Rows from block 2 of the encoder, named by matrix and row number. Rows with one number belong to one channel. Each number is 128 + 24 x the weight over the matrix's rms, rounded and kept within 0 to 255. All counts start at 0. Numbers have three digits each.
# sq0: squeeze pointwise conv (encoder.blocks.2.sq.0.weight, 64x128x1x1), inputs 0-127
# e10: expand pointwise conv (encoder.blocks.2.e1.0.weight, 128x64x1x1, transposed), outputs 0-127
# e30: expand 3x3 conv (encoder.blocks.2.e3.0.weight, 128x64x3x3, transposed), outputs 0-21, a 3x3 kernel for each
sq0.6:155124118118114148148124138126097174092154071143157118122122134101130142120133136118122136157118121138165130105168108112141153119151089096121122140105153107098108155149134119111137133101132165140086142204163101109132090082138134139163129118139091165131108174102142170143102124108095130140146137140140170155104132200088171127138108138132155120121141143126150071175100112131123128093158
sq0.7:109132135134127079106136126124146153194128100099134130125161114129126130107153135130116116121137149124175116136157122136122118133111127089093120142117116125118133125131146126135147129109117115120082152142134126203116200133141168134125139113115113146131149138181126138132184139127129106116134113136138180067083106129099084115123177083125143132107095137107154131186129139124125111142114
sq0.8:178139134120117142144142120131162148098149116110154118123092147112125124156141133116118120111128110124125145128158126142126087097126129103138132127126135151190138128144112126141142110142159117147107143123149150110122090137141155148111134105136173134109129074140116125104139118103138137114104098195101164091176117165109108158151145098068152124075144106139150080125140158130105180160105
sq0.9:065098115097082101138024151138121152163119138200151108068124081126078093154162148164174158147159142199095119052085094058146082128091101118133100057098139112133094088086115086152142068159151113122149118118159128158138150120096149109133131165094122126101135124157127132144153082117152156150102135121150127128140093136116121098160106115125158115141141139180120096160086113138145155101149
sq0.10:116102112128130158149124137119123138148158149152121149131160116150136106106148132126137129115112145133148141123102123136138109103137133123163151128110134126145117109120100142124101117124111120134141164130093140221126172118127095136150128192140168097126108133087114122115126134110136126194131139143099109088152083152136181112126154145111131135125139109109132124138128125116125127096107
sq0.11:090138131110139162115139097141091096139118116118078076111140152105094111145130114135116127127120096118148123154105080094122083140112059107095119149149121121103100139145090078126125119068119138123139164103162160115151111136127136138162136183131170117128114101127133151122137116138091122126136109125145141110167127102123157102146130135137142116138117119092150153106131146126132115166166
sq0.12:158167115138103144129128140130086133158128118143144150126149121135137112153124127160142143135124089136111147109129099140143151110114151148105128131130160116145140153128139128154129121153127148137140110099083122120155135108132089111155090150148147157143116069169134116150120136124114137118152106127155132057127116106175098112118205162147113133113102098135109115156138165147101119095139
sq0.13:110100142133129125147140122122176119108136121099136118132128119117118149145152138132101123152128139124095127138133118135121101130112123148120131125124132183127115125130109139110122111136166111148151172142092147155135141160134137114166132090124175093120177080104128138088129122134090146110111076105184152116130123176145105115125127114150131138135089111169110167144113165134176110088151
sq0.14:130110141149128152104136124125129138120102148153194126137128106149120123154106112110113131139155117133120174123163114114128150090121136151150135132084117091107124120136126149093126135114115133198103151101125139118113137140130144089127130121145116082125112149173175157156176130084125128173139165148135103105122153156126134150129153114128138125131101128087094153155118120112169116130095
sq0.15:142109104140120120122137125125147118126137140106114152130134117124122130151094118136103129145140127126127126138151107079117124126136096129112110114146116141091128119140168089108126134148137152165166165159136132162139154174136115130094134155148120087133086148111145113109129129156154116137141120158167098110087097107072154123128148115100149122118171135169129116144152124132084145099195
sq0.16:093165123158107136124139117122124105112107109122119129134137120108135133115145131168135135130110121124107153129075114115129126109132124150112134112104138137103132147114123156089122106104140117123153129104153106101131109213133127153124155156128085160090135120146116120115125135113127066152137152112134125191174115155123131155120102115140134132133167174168118088183143157105147124152088
sq0.17:127114133123128105132134121126136132128132196133139133128123141126129134119111142119151124120146149121105143139144140074118094101144110105142133120126112156121127124137106116134148147114155121091126136131102103096129145096124103148144111120148201178126099104131116124134147128135135135140125146118166098150104069134142134160118083147134139122151155146119137138192129159134110127165146
sq0.18:141164154165164136163150151112106086079176117119164131169182163146094150115096141089110170147126145157158157102162102092095116116111125128096134121143151128113047145117120154152163059207110131122125114094134144121076099119116096126155093129105135120117129105135191093127133104149139133135029103106127113152187087083147115105112095142077129083122128128110120087110060112096123109131117
sq0.19:132147125126125120130138124140097153118115123117148165124130147133129122115121132133111128139124109127106105133132134134121137148133113107125133130113127146105122123140138148157144141123124104136101194148111102020129183128134157068139126181107154116088184133151132132140140133140121129133125077109123117106172111113104146157105186118142151129136187164143133145125118085154119119113129
sq0.20:146089116130137120119139128110123149134118147110155140129138120113122135131135136125123129110124172128133122126132141109131161141142127122147123153115113171106133130122119167119127091164121120099160089064132123121137142170132119069189109111136109123138140138135075149152135147167000123139133147175104115149148112159152133117131099129081110134095156124116150140152125097125157187106104
sq0.21:161153138142118118120154118148115118108105120135125126127081113131113112140167127139114122140119106122120106138170114178115122147107128138120133135129128093124132118144112124154137130166115133121136153106084091144133189097127135153133119114136106083130100154142154096130168130068114131107139138130124115213142111114167187133147051118143128137112119132107138125167167158135126127127124
sq0.22:136138134126122154129134141123142155119088093119134121133123123135137132129133117107126144140122147141112131108125131149144085145128128169147133166106139111133101116108115172137123085171131140130135150118150159095135148111155157101123126130112112184120107129090109105120126130166149124104128130136125125152158152135125101150118064120132114139109206113122133187169140154118145144137168
sq0.23:128109112136171136130128142137053118145157130146119154125157105135138144134100142156125122145133155131078125127139106126124079134155157128128159159129142118083145109126134115153118123137124123145098134124115145105084132150103165095135139149110127106138069116140149150091105136148122135079143102128142166129128060124121199145125142128126124131151151126130131142145105151124151130119080
sq0.24:123128116111120140113112095170127131135134111114125161188132125103157132121107095112149080119089144128161171244111164162255149107157173121123190157128141122140134138162113065103106036089118097126120115118113106102123122116100135111105113115080112139118103125125121121122123091105119137119093131120128097133117127127128135104127128141120134097105124118138114125109099134089100112106132
sq0.25:093133130145146178141127112149157127120156165085111119133085135100106096129126124136114148154145138123167070132109113086118160165149135141109114146114131113099105094158142164124158149154155150115110052126122097138114109156123148151109136109130124182150148105168138152174138142131138144137151047137114123152168133138153182103127194114113149103133115109068121131144110170104156142121184
sq0.26:137143138142117117123128131121146137146154114139165129127131126101122097118158143179129126132131126133129132127159142137134116133098093142106122114129131096103118147128128159081135133116114107162137056115069115095163168169138126134086120135130104161186115094142135151119174118163168133147131122130108160122097108175165208109121091125132128134115111159154140138099107087165069140164155
sq0.27:130095126104118102135129117154146095109117097151111097132127154126121144151106138128135138113121107130109133136110131147109071137135093158150111101130127121111104096160139157120153183163094122145188193128114107185146172152129096197156152086143072162127118212076135172121138134157108168090137126125094104179169092078112070174116207171137138124125089135129088151137082133125124155185103
sq0.28:156136146123124136085124135131129147129117162117126115129125116113138131125136132130112148144139129138117093119120117121129125170151095126116138123130148118100141175144152170123134136170153131113103132115140120180129093120129156179137134155123166138142124098161124109101115136187121117110141239125184036093155162135135146180109150127138142127145062143138155160086141117149158136128093
sq0.29:135121129125152127099124122150161128064141090172125125123130141135127120135123142125173138126178111128112133124148124109127151112110164103158110160060134159101118132144124128146183145114166148053157145110127179119163108117145124112136148156134090090151145139137130119086143092119142203128148125144116110124101128144134132124189170140123029132098132163134138153146147090133140138113102
sq0.30:121106110126155091151118128138109097133137156113147153126123108134130139138161141112152147135134121135130128118135101134130094106136123143119124102123135074158158128157123124116140166126135161209151133060163162142137106089116116140150156164136134163149251154145130127099136139102143145103140122133139135173065099119155082119133065144121155127145124144099128133105135155106074153154127
sq0.31:126113124126141119135136111136121130142106121108130128124115140129121140119125094126138142119162113124122122123116118119124111135123118112121135144138161127118110137133131125188091134113130125142137142120102131138117121153132140162125130121134135147114132135125134131153135129121128154121128138138120117140091115158138129092122133111118116131126115153134133121107131107123126127154138
sq0.32:158107125121146113136130130131174131131095109091169135123094122131130123157121117099105139085144163132136151116135153112135114092138138163121120124140133143157146102129136134157126115143096110086146161232181168115109134171142134153168141177142149143139137091155156133091118130132130125111125150116087134114149133069180186137136100110159119126120106109120098099160117130109088111111127
sq0.33:170128179115162142098149000051132132120057098137103137231139139170217115101122115127108053111079143096105119105158134133117105121128124122128143134130143130130115109149150144076078203113144132114132088119096136110093130107124123121129115126120152131091132127147126123114129108142136147117101145094122141137088143114115116126129128145118120121127121127144132118143102140117130112135112
sq0.34:106085123122140111160161107140123119131102086154123140152117122156111106112125138107176132160139102118127113144088091091114107147108127148093107136114108172106128118143109223113129126152119141153122146179127130121139125104140154159067126094134205112150146150163093145134052146154150128163140181146141138127089095104134110143115129118120140132133108149113150110157132143139109165094087
sq0.35:129138153144127134115166104151119130094099163078135151142099119119113135129147116116117126129144134118116111142108117144121102127162128113137105109111117116121104161154165138122127132117154134096130126104120125144145109112122104113144135105152178124136161067121155178150109134194146147129139172121108231136153154119117120110133151146140116132149167110154137095141096151150143120130104
e10.6:100148129137166121029156117137189135127121040077135111131138147130174103108123133121154132156110121115117134156127144112110123186109101134146126133124146111135119164133139112104127130123126142148124154126122100141139132151118055152123128117130117118173125138127139151140136059132116162136123090094141151111139152145128149108151122151146135113112156106130118095135169112156143121119130
e10.7:135127145130138119111150134118143092087116056122173103124097177110142139133120121137147134097173142142080125067139127132133134123133139107076146116136156114165092070121091139139115090148108133103137105108147145133136103143140116120150144119137149115158125138176075148130149132146142125126130121100142127132139132146103129137120151105152166142150130159102163131141157159077141125111152
e10.8:093141115159127142153135162116117155123130059109152117109160147119169136119148129107074139129126118138131134115132140154117129094147144115143101173106104141106135124121124136141138123129124112116124134143120085146133146164128110131106115120133094153113147128098105109116142192124092138132145106148127131136127116147131159150084133128113119133128128126159153163169143134132155126101095
e10.9:110151148159124135134124173140148137169161111134151127108144201115123174134122160190161127164113123126136117089116102114117059115103119105105130104126093127139089123117115112109104166147135092132127158165165170168149164138156134157163171141168154132123137144140143135131169125135133140156165166111182139157162140171152156143154073159136107116148108130096118127104155142097153126124119
e10.10:079142153119130132135121158093148144152126148161112146152139104135114160064129126120127136123144088125113132118130146111115140136166133115113089141111165137097102228096144143139156147119085155129138141112171145139117133094163115138119133094128112142149139162099052124141151099125117119135144124112145120086104102144125095143174102133127140096114138151127143111176114131070116110169160
e10.11:134128115104091144161157139154148085140141162137089151129140146081149155144173122199142175137111153118105133124142149082179073191144100132125154115154154147052109107131123094125110098111169159123134122144151145129122093118127165100156097158149102131125145107123165108097124090116132132112143154090112084142116116084143140138129159086129120100142139165125127138187142096168142138110137
e10.12:137145152138137141142127099079162145143139137111129140124101137103174120105098153119141142098110145129149140143153148108152124161130145135110115112152110106108122137154116146140113124138125127112114087115105119123134157153112154146116118186135122128135126136129117132132154078115160127115152143139092137129138163099148132115156084142132157107131107143150153128132113155121133079119129
e10.13:135139135125140100088128137146065121137138158159119130132137095122093126146118108135102133127128132111138135124133110152137135179144119136130147113143131096114119164180140129118110146137206132157127150118097159126139132100128073126142122147139154129109141139123132122111153048118105152130117135149104135143133128132115138128116116141114119131135139097142115111161187144078133156143101
e10.14:127176135151123116193127128141104122130130202188130122116114122119070096163135112176120133141146130115167134149139079111116141126110127131112109144122081112131135129128155129117138125129080161160115141133134114133148151027115085120157105114143116132103128096093138133120132101116078106150128127093143121125129133108149125110128100161137140146144126100149131147129177111133117118075151
e10.15:159146146115097159121129130138059088145131142173102110110130134141156111136143161144101118125129113151136138175149140148111122075126123113112129129134100130167167126124137133123151123138227139138122158143148151080093141072137151129107137145142116156169093117160153108125106135111129102137124109118121142139117136121137123143123116104123109101118147132146134163105220177108113118132105
e10.16:111137129130146130131114153126046149097145104076102118109119153136105138116117136121125142098147137118132125131120139104133120103134133115083145119101130143098153078146119140099135143138067201120114128134128113114140119139163126145123105102120124125131146153122115112124127124137123150130142108102134127126109139119116109125161140140130132096130121133142171115129147157116141121142129
e10.17:142121106142142114163136167137160132155131174039083180149149146134129110136080116138133125116171154126153122104115086108152114131111109106062124137116123139156155141159119138140124112126135118177122126129123131117095112150103104141148098104127099121117126168150143141138183132138117123132110147091159140147150130122112154133122107136131146173132134170130114105103145153075158151160134
e10.18:094139123104133079163131111094123123082131126154152124116136145129133087101114101174110134124151120120158123198136147141135134122142123106216145120113087113058121162117136139117125103145160172087128141117140132092167131131110145144175125082131133129121132200131146176102179116140152188102128171091133110167159104142118089154142123140095127137134067137168124153151168168182136161123124
e10.19:132122134127116111112136131156134129094130183121157135121118140125144129137143156102133118131105122133116126115128129138112135142125109115161137122136139129088150130117134129132129152132159142130113111136121107109141122167123116119141126128136143126133130117135131136125129125142142170140147131115139134110123124157139115142131137126131132123119119115098122099103146091075110137130111
e10.20:130119115161154146159120138135070137124132114140157111152166143136170152116140134145125125141105104127138151130127149145143132255115126124107121142140132124112136110116113119102154135138112112127124130119130138152133136136127101120113130127126106119139107123189135149131133028142151106138108133140140140125126102158119123121124141068098132113113141155147117139098104108122124128138154
e10.21:134098132131125143142155135153208138143144160141124108139153116135119112116169134120130134117104128122161132130143122157107094131140128117063133144118121141112093124102127126177117128166109144113124126148118121129097137170153151128140107137151153140101121141147139123137106103118141133158146102132143115154135139148134120141087130123138143110136130123131133158178131141064125126126116
e10.22:150138126138124129133096122113162067122107166094162114128132086121098166117098121147141128112091116155119134153136163164151138085139127121057136151127136139080124108129112153123147151116180128110160080124144185137138158130121105139118147148140123079147118120107159148142148138120158094109140127107145140126137123117104128123128137141139168115112147126130096143135112137086093151126093
e10.23:139112103118154138147149105121124108175125064179121125110117122110106126135134132141150133101129132136094130120129128123120129112129148137089127127156124130136136138135150128121124119107095139130128121151153105137143128130140137126131136131153133134131118255136154143124135109132130149132119142252120133124131128105131131124131092107125131158127113125137117125128142167080124116109123
e10.24:141145120144123119127138141148125125131144143123109165170108121071132131146122198117000168118120118133110143115135115118118073136092095070128120126107124148122135120137122126119134132146124135164106146175158134172154173132157122096168151186164165185134127130128123123117138128150147119158173153132157125150162140152186167150123071135171130125129142148132144117126128124121131142132139
e10.25:130157105124128123138128123142121126140134172113137112130130121137094136141118113113129122112128115139130136125131118124131129092129107114056119118132118132076104174142118145126137135144253134121124143149133140139129136130120153116137126125112132151166119130126130128110146198140125116114146129124106127140127109138138119135133124129134120134132103109114125129155135089119122153146107
e10.26:114133112140123113151113121112065129148109109090152131126138120108180131122149108157123136147123137099129121114132129130115136065134133125163110120126121132146116178109154133150131129121150102142143145108142137130124127095115093125151112135118148145133131129121120150140128195131118116135100143095119132138121140146130118117133102125134125126134175122125125130129053176102143130082160
e10.27:135140135154130110107132128134088180154127142080132116119118107104149148128146116101155115146135113110129131126129107100086136169129138117123151140146100111104143140105166112130109137138119048136121111131150102141138140156124175125126102148140152132110143142103106118124142092144140112142118121095138141121115130093126139116121105133140139167144156126153107128124098089041158115114147
e10.28:132129107114116157160126127136125151077140214104155092122153100137078145114123120109133127128134139146135127118142125172124136135149104115180126118111147160097135090131118152169106105083007139144097129152135111105125175129126130169150128128114135138142093120135102137144157101119124113125124095138107154139144126147119133141130093088128116156110104083104127132147186094172134115135142
e10.29:123137121127145115117110109113168132110123149124119132127119130140101129128164109121125116119108125119106134121144119106109126098118139122146119134123130151162100097124130135130132131118143157130112146141147141134119138070129073119107117147128118139119131103132135126139156170143149116119132110167165144131131132135135130112129113124134126132130111143119115135117133188154160125144144
e10.30:117131142134147131212127136123155114110123110146119148108135105130213107120112122137147129120134141146113128143150130119092124140130120107145111137134136095178138089132177144132121130119156116121122133140145137140130137086135109132125128137141106129134132168123138101131138096126132131152133092123089138142136143128129103135135128135139134118119136111128124141122132133154129132142091
e10.31:131125130147135146112134138147129119123116131141107132137144151132142142176138132141124186114132135055136092135000135126148115129093164096149107117130122116128122127124092118113120125145122115127124092159116122132133125178137117144120116124096114152164190126133155121189140112028144155135129125153153158130141122114132111133120135133120123130073058139121122122144122133123015142118134
e10.32:126147132110110146000120133110098134128109103133124093111142121114173126136130112146136126113139129133157137149144081124115155194118139132088140163133110126117102032108153131126139129108119130141138125139125114152136133122142198133132170118142112115139112106115136105117154134125108150103137146164122131115116108139152135106111116165130129139131092114148129132111011132121108126125146
e10.33:170125144140129135130139110160140155118135135129149096121164117070133139106111089163198107101150116168121156108158138106104092123168143115135064118133132142118101112160182097153155124116121147104143134131113125130128135113125138176113139155168102092149120113156151134147170165143145157165178116140142158090102129137131102120187064115147160117129157093113086118124133139111143089118125
e10.34:126107113128139122053096139135172131111128099164156170131135139127162148128133129121105145114073118129109128162133160127136091054116156101089145105128097156169136114159128115113133156183057130131145136124137107119148174085127133113138127129136143142087128088152145160119126188127149158137139130102126119139085117112144138122145123101143116103127153142125153112142108148142140151115132
e10.35:093108139123083095186163124157155129125150000118138092157140150104100100150144156147105139117152144104110122150110098098111141105118117119093137141159143117077141142094139155122107149142018121128127126098130171146121135133131122106151138125143117125122108097119116131140114116133159112150149171123125113117142098137146134174123134117153118133140115136170124123131154116134101141157181
e30.6:133130129133110106131144134147155131141169113111116148123116126134168127129129120120160130088113136144127089122141116128073118091114111124131131129240135134065143129114126085162169131121093130097121107115138143140113103127112103143124115176138138152121118014138126136121138142127147102149137122139129141132255163133141147131128099123132172113108123144132126119121110188134122120138113138090105088138072159134175125166144122135149152129080129080163133142131126130118135119152076132146132107140114128122114130108121134130122133105150128138140121142129119240175116122141125123129119105138128113139
e30.7:121159139143063165134117138143122130137130150129144115126121138135120122137146128099119135089000109149149158146118134139137164139153109127141138128119104121140130119105116134158154128172131122164109099248117131058141123121129130161140097135133153119132118167111098137110126149115149091107117159106134136133125185132132125127149122152109192140111125134131157122124130116131136137124132095119109107134121139132130123152162093127133149125146135154156141139099115148125156126214111149086126118133136081162156126080126129168131133000090126091113140146129132170073130137120127145136150110163129131138
e30.8:144109148141077153133105123122114123116112165141166109121129120083093155116179119161114125149138104139155167125130126113234122097104125133161125143135113120140124130090120128111105131117141141152131103155113115082144127158118099168131128112141135134131142146111112100127138196132150137147120109136138120138099177131170104137128148142115124136128176134124126120145019121126109144140141128131095159134162162119148109144070153102100136122085124107193105126156126122174133138172156135096124113116145135149104126116114129127125123073139130136113141124134094133113137143126132137128102118161148151130
e30.9:131149125134099122134117133125123125120122117121138134135133132124145138111124133122148128129109126136131130129135131117142135134168132129122127138129132125138134125132129138100128120140121124118120144083114118141128120116117131102128150148134127125126138113104129127114126115134126131122122099118130127136106123124128133122136124132129116128122115110134124126130129106124132125118134125113130146118140143133126118130122111131123124137131135136118115126144153147119138114130132108129116112129136115149115141111095131127135127105137122115119122132128105084162124117127115116115127112136112153113
e30.10:137137143119125096129127128129135130146236137155116122133135138151159102113116144111157130155082113122137163145134124131143162094085105129123134121105137130129132123144128136099215133134139116174107116151118133115127129126143136092080118141161118125150121095139129097136126099149138186137145110111135120127132128139137120123120166142141115151127090132131129132136194099129125129136125140110116126147126148110107126155092126117127088103159131132079130120152115122138132161064122128134141143128126096100138145106126143075133136201082122113116123146131140104154128139124138130130117098156119214107
e30.11:124112100147091121126138118077134105080170119079130095118143114122072125142122106075183095118116155091165079135113120134137121086112087128141129123118129148106139120110115116112149137144129128163125152025127129119120121138151132110119110162129130135129123096140124139137148137166131116162150139133138112127172078138133120128164181135163097168113101144127137117116083224131139127124129134157064131128120149153144148116081114155124129112091127113116160136128105116168145103161109129120154157095116149174120106105131146114142117133123134129115120126117123126088112175140142135119134075135159163124
e30.12:138103142121224119106125112118159119085064137117165113117134131134165133127101139113112121133193122113096174109129132149165130130127110135150129131130152118140125127117144123165112139123142132129104142215105114077141148115126141168133140100121122110139119184114130117094139148118136143104110131121141115127164078122127104130119098126130202139108124103129122118124067177130138115137145127153144136125157164111134125130152105135112114119119116091196096134144128114142120139079151112106076130147115145107142135137134129114135131153096122155111127122150137134138133127148126095133140132158174170104
e30.13:126172156143101089119111131103148132107000138120126113124123131169181068121137133132161124155129087115119167107108131148094154147188131126190116126114131138103129137129138098137094143124124155139126137061124118142135133130122082155133134118135113118139115154098122152130144113136155082116122129127139107127135168125119111125104139124096116150133142115127133121111226166134125126109144135115053225120150117133116132111168094147121140140168131143051109120148129112104139122196181126144108106132141182079137108142127132173138133020101140051136109140152107255091136140132129147126089076125169113124
e30.14:142099139116120156109140136149126128142108146118079117133131135157084107110178124114121127144136187116136113107124120157191142122091132133066128136088124124201123134128131082152069104068116122118119086231129136087119116107117109133123117094102126132129144000168122173123141109109143200091138170139128147134053086138131114134115104119121102108132179125126138132135213074138121137138094106121100174124163124152113129140121133130148114146152130119161162133082132125182130132120145112082096119140137121117133150126132129143128135178127131186135118136148155112042112141138124130147179106108119126115
e30.15:117156129150081092103122131144121126132183142138135148129131132143073141110123150101187124155055101125073161142116133130062116117104151115165117152151136117081118155169130129173076125119138138125134118096131109121142139119113119119135106130109111144133121140105137078137134109127131114138118131145122116127160235136137126136119047123128069125140153121128132125148028124127114129155130121135124209147122126155128153154151150079109120127137143145136151140105131144103107142088125099137135121133121143161153123138112129097128125097103125180118129118130153118094110125140146129125109071142146128107
e30.16:130135113124119138137128133123148116094136114134160129125123133115148106117136119166114133126048138109124129112130126130144095134112141137093142131136111135142130123122140137053076119125132132064147135107153149133127129101113094190119139136112114144115136124095124151147105144124167134105118140133130119133138103127120120132120143117153156148138133112130133131126164082129120132136091134106126187123114078122134131130096139132118126134114145154175139126115152121142132161116163120151119137165114137151116120119103126113131121213147123105127122155113135138055129140128122133127138123123137041145
e30.17:119143132138091150131128119126092122098086073146069131121121132120190109126117124106108120171194163126177110118142121120132121138122133134104132141146137131112126126089165148200116130144124132123142152029140103188118120123113137091145134123151127139124136075161132095145121201102118080135135149127136121127000221143136118118152115153115186123130070119133131125119137112121131127123127128134123085130154147142125117140162131125092118117146120164150130131139118125153145145100100132136133115154112118076133109167128121128111123109156121198128126141152125085149129133126130142132113107115139200118
e30.18:135153158127129134133114122160132151141114155136141143135137130156141145136134128137144148155110134161134126118141134140157139135189155129137121138154144116139113127110126111133115099129125144137121128073120126151128146129124137127123138120121117140109127142128121142117144127131098110106141112120143142131170096122118130133126142116097130076118132112129153117142141103129136119126120143138096145122130133131134136114089140126134135128132144115117104127125142103095113129124173112130130128104123126105112140101148131136133136166148126146132135115150129138239133138141137145136114146153139159136
e30.19:139098126098099140114130131126111124171144153132141116127125115151089146130139123098127116093098146133126137118156121082250125106093107109139125136036134128130129140107112120041139108123128136096109183237096120162141131116129086109143105111126105125120173088118124116115109115119156141114113116132129131132130171124114132132140132133139177124132150133125141112125092137125132118115086125114123103099114114138108118106145111150141150125131118126078124134129146137131123092085069109136122133132141127116128134150120128080132107255143136075138124119150130114133132123133126115129102146171137142119
e30.20:127124118116174107124125122114146145152197156119195127116113128202169072141119116128128138117125156150161125132161127102058095097110092133132129106098142125134125124094142155165136126101159138093128084093129126124117130113112138086148146120108131128140137093109128153131120159134116078115136103128134138127174051104151128122141077116078095164151081144128137102114104255128135113128167113113089139116130128114146155133104164116155124124117125133128120127141117129127106109129170117118124104118129155123102112123147128136126123142157129122126128113122135211071128127129118128123156178115121134148
e30.21:116166127111154123145152125134115121152099166146112142118132125190079143132135124115133140138076152134199093123122128161172111115132125124136129146128127132118121143127119135140138135155104127106137091045176149166113125141130141088125132185125129141108138146142125109134131197117136125145140110141127125128100056114141120127148134123125105130161148156131161112119126161120126115132120123141173065123119101149149116118161135107158144129136119113227066126102126134104135134126155114165139121132133136125125117116126122138120145067162118157136138142154124178104134111136118140126172085079112120135
e30.22:118144129127102128120124133119081123106149112126150122135114142093183112127130119130118135133134130125144130133156127104163092143144131130117126132121115130106134114098108106146118116104117143088156107074148124165117131141128167076164141123122131141116139086152128130146126165118150095130121125116127141139199078132130146129124128124147150085135107116130131119134209003133118141132111136124176099142087115141153124089171147111127149136112115110131123107143154126088126128145147127108152127149154150036162120186131128104116125126166114129123129139142124168108136134125131139120112190097126103147
e30.23:120126135144097164122151130119139125132076138109127119123151129138162122125123131118126135156042149133156134130137126120160140128113131131169130120000103123154133144123134139120131140154126135108140106138114128163131136129132128186115149129141115136127121120124143093158149114117134154112152109138118139129163105132123138131122158132123149109133119133127125132142137089124128133126118138127178170142147117128110123138099141133124128128139115120107125121105112144134149135105149138088154136112152141152137132106128134110129125091144120255120131126129111116144138148126131131136130104169147132113
e30.24:122131124113147129128125121143132128122151130134126135136131128138127128131132130137122131119121124126115131124124131133116130142132137129123130133126131127125126126128135115120132122134126126125131110156132133134130117134128138121135122138118128130130133131135127132129114122122122099121133143123129133128120122125133126128118123120105099137121115124122132119126118136128129123124128127118134110129120130121119124105098120114122123121121131121108121128084121140122131146100130136148140150129143138085146137104154124130123134115134125139124126139127137123133130132131121134128132128114129117137
e30.25:138101132132154133125130125128115129123065110135137122126115127075224135121151130138147123107146123124116118129114126090075132150116133122187120110073126137077133134119110148176111116107132113085121147170114134118151141129132121133121101144125131134128113129141136124127124153146133090089130147121118134131076146139136129132119105132119170107147083113136109139143120097132129140108132116138044178115098115111129109119079125125124126125119120152055157118167121126120143118225121126159140130138146135072128125152129124136136119153121134096128138129129165077070123138121124107120141128175160094128
e30.26:126131109129091136115138140143138127162218139120129129131127124097085155124123139122117130090108124132114158127126124135161117111119138135120122109162127130098132106102125133135102122124120132131136123053140125118128137099128143117141122111125132120135071255138131069134116134117116179135110094117122141132094111120107120133130089119116122157132132118121115125138012100132119118108151118109145122118160119125143125112092106134138132135132128121123115117097129123127125104172107128131124127119140130145110144136140140133131150150133134143124135118113090102125117119148135132126118152104152125114
e30.27:138117092127176070135108130131128127116079129135129140121130124142154116141106145095144131174162081124130122130090122141130168105138114119124134129173151127148119145143126147178095118158127107148111136241116143137110115092143110158093136147127128108129145165076130156096131113152119106096116105103127131123177117130113148129133148132105146074130152139129129114125084184128115121138124119133182143114100134137145158148061152130119110120097126113162146122093129126157128108071192121141148161137150138116087164085118127159139120000106124149122114140098120058165116102136133118120120230109088085144
e30.28:115129134132110152149101118129163126172061119141123126125116126128153127144144113121100139130078156121163138147125134111063146112128112124014129127198115124199129126155122124135132126116129120185112153095096131103139131097125098165128125089117119124132166075108126194110122109118122110158120115135128130127117116142136136134107140128126135112119097118125118124126151107131138131112166134111135155110136129129181123129089115105122123102113113146124137118165117093164122089172112104125128135103149148127122145158139130141137132088094134129113116123136121088130134140132141104116081160132136166120
e30.29:119135120155147141116149126146123137154100117139126112119127133192089102124065138112151118140180136138129131133131136138102132127130123127134122116101139139150116109092120163107115135116138130111112114209137115069132130154132124137150144115122116128130136053135142160109119093137150136133111145125122123128176107146126120126123102137136122140112108123123131134120255113127133124133097113102063139130132138138103131106152125123101132128114125111113108122136125134104136130105137139132115135169124118125141122113116129145134122137121126090122125117145125255025123097151125131133143102119119151132
e30.30:126141106137064156134148136149133142111165131141151126124121120097069138126158136123111122145113188136105124110125117099057103129159141120142120143095136136171124150181148116130155138144129137123137167029135126161127121148132149150148125095129133146126110106153127112134139126119145108138135110147129131124112038128128135127125095133124083133135110132132137110113007120123124116140121146152165074126163143130141127120185157119142116136114109144146123117099119122102115133024173115113112119121115141129143141151142125142118123255141146000152129114130126076217113158124125144120116117110124142127
e30.31:130132114126109124128131124152146136144123143137111126128138121111108148126129124115150117114148129137132149136123135136110140132101137123132126132139124130104125135146131120126103146148132130153128149125120124125138132140149121099159137144128135124130120137136128135133121116134122126139119112117130131120119122126118133125129118135123140118111107118126132126125086130129126128115118123122124099131104132139130119145126119131103130124095126122177119128117108132149110143122155122146132128123128137087118134131135129138130127108124133135121110127120113223081125129128130128123123114135139136120
e30.32:117147140154053148133121134149129125135170107133117125137116133137141137149115131103154143147100162139111140132121128146118126112125146117132127141111113132141131134124122163166101127080107122139143135005133143115132127138139125151153120149127122128130167085125132130144142186114112121172124126138121124129110215110100137123113105136153121165118121127123148115123133133124152119134106110144151098124082114135130136144163107134156114136159133122081138125145122133110113120125094127135141149111133134090147138119121133115130118209118128093140134134133114137128123113136129138134110059090130101143
e30.33:123142128111148134122117124126106115101136121117125113131126133129137120130115127124125138123094126133108128114113118136146121118161124130129120144112139127131120133138125129123125122125133119116133133130134139138140120123125132097113111138117122128128132138136118133111130120131117116114133115120124136129140126127130124128144137128129124106108119114126137118109170121128137117127125118127123126122120122123128131110102109139127131126113132106128121135120142125134130139128166122140127141115123140106133140120143126111125135142149136143139123133139114133164126117126136137132137164119125127134
e30.34:119131154148083124110146139116152135127124103113163120125135133109121172118129122130134128150139133128161115133134131113132128106112118132084125120144117124178130126143129083159133130138140144096121151087062093191140134140113118072135150127147134123130099106132142101120117123133110142142115103124127126137255147114126150129133135132145168113122087126124128137140000125132120136148092154154122106125151125121158143132177099132131123140122139121107106124173147109141117109141145120117134152110121098140125149140141134154140124106142136119110131136132137096084123132131131112130071128188129217105
e30.35:112129120141166140123122124112127121187151135133112150133129131129172118125101124121121117109155112110101118134151127094110123142112136136091135104196124123134106109135126145105159137104140151109132147115122124142142145120138140133144136079125121131121120163106132128148142115122140137138134135135145127128140105135132117128122123162125167123147142124124115129133171077131134125104129113136102174121157127111128122147130158145125142148154137147013152126161119142150119121102121124124114105107127148054102128187126138129118139152116110115129136135127149079173138133134128127122089163160166113101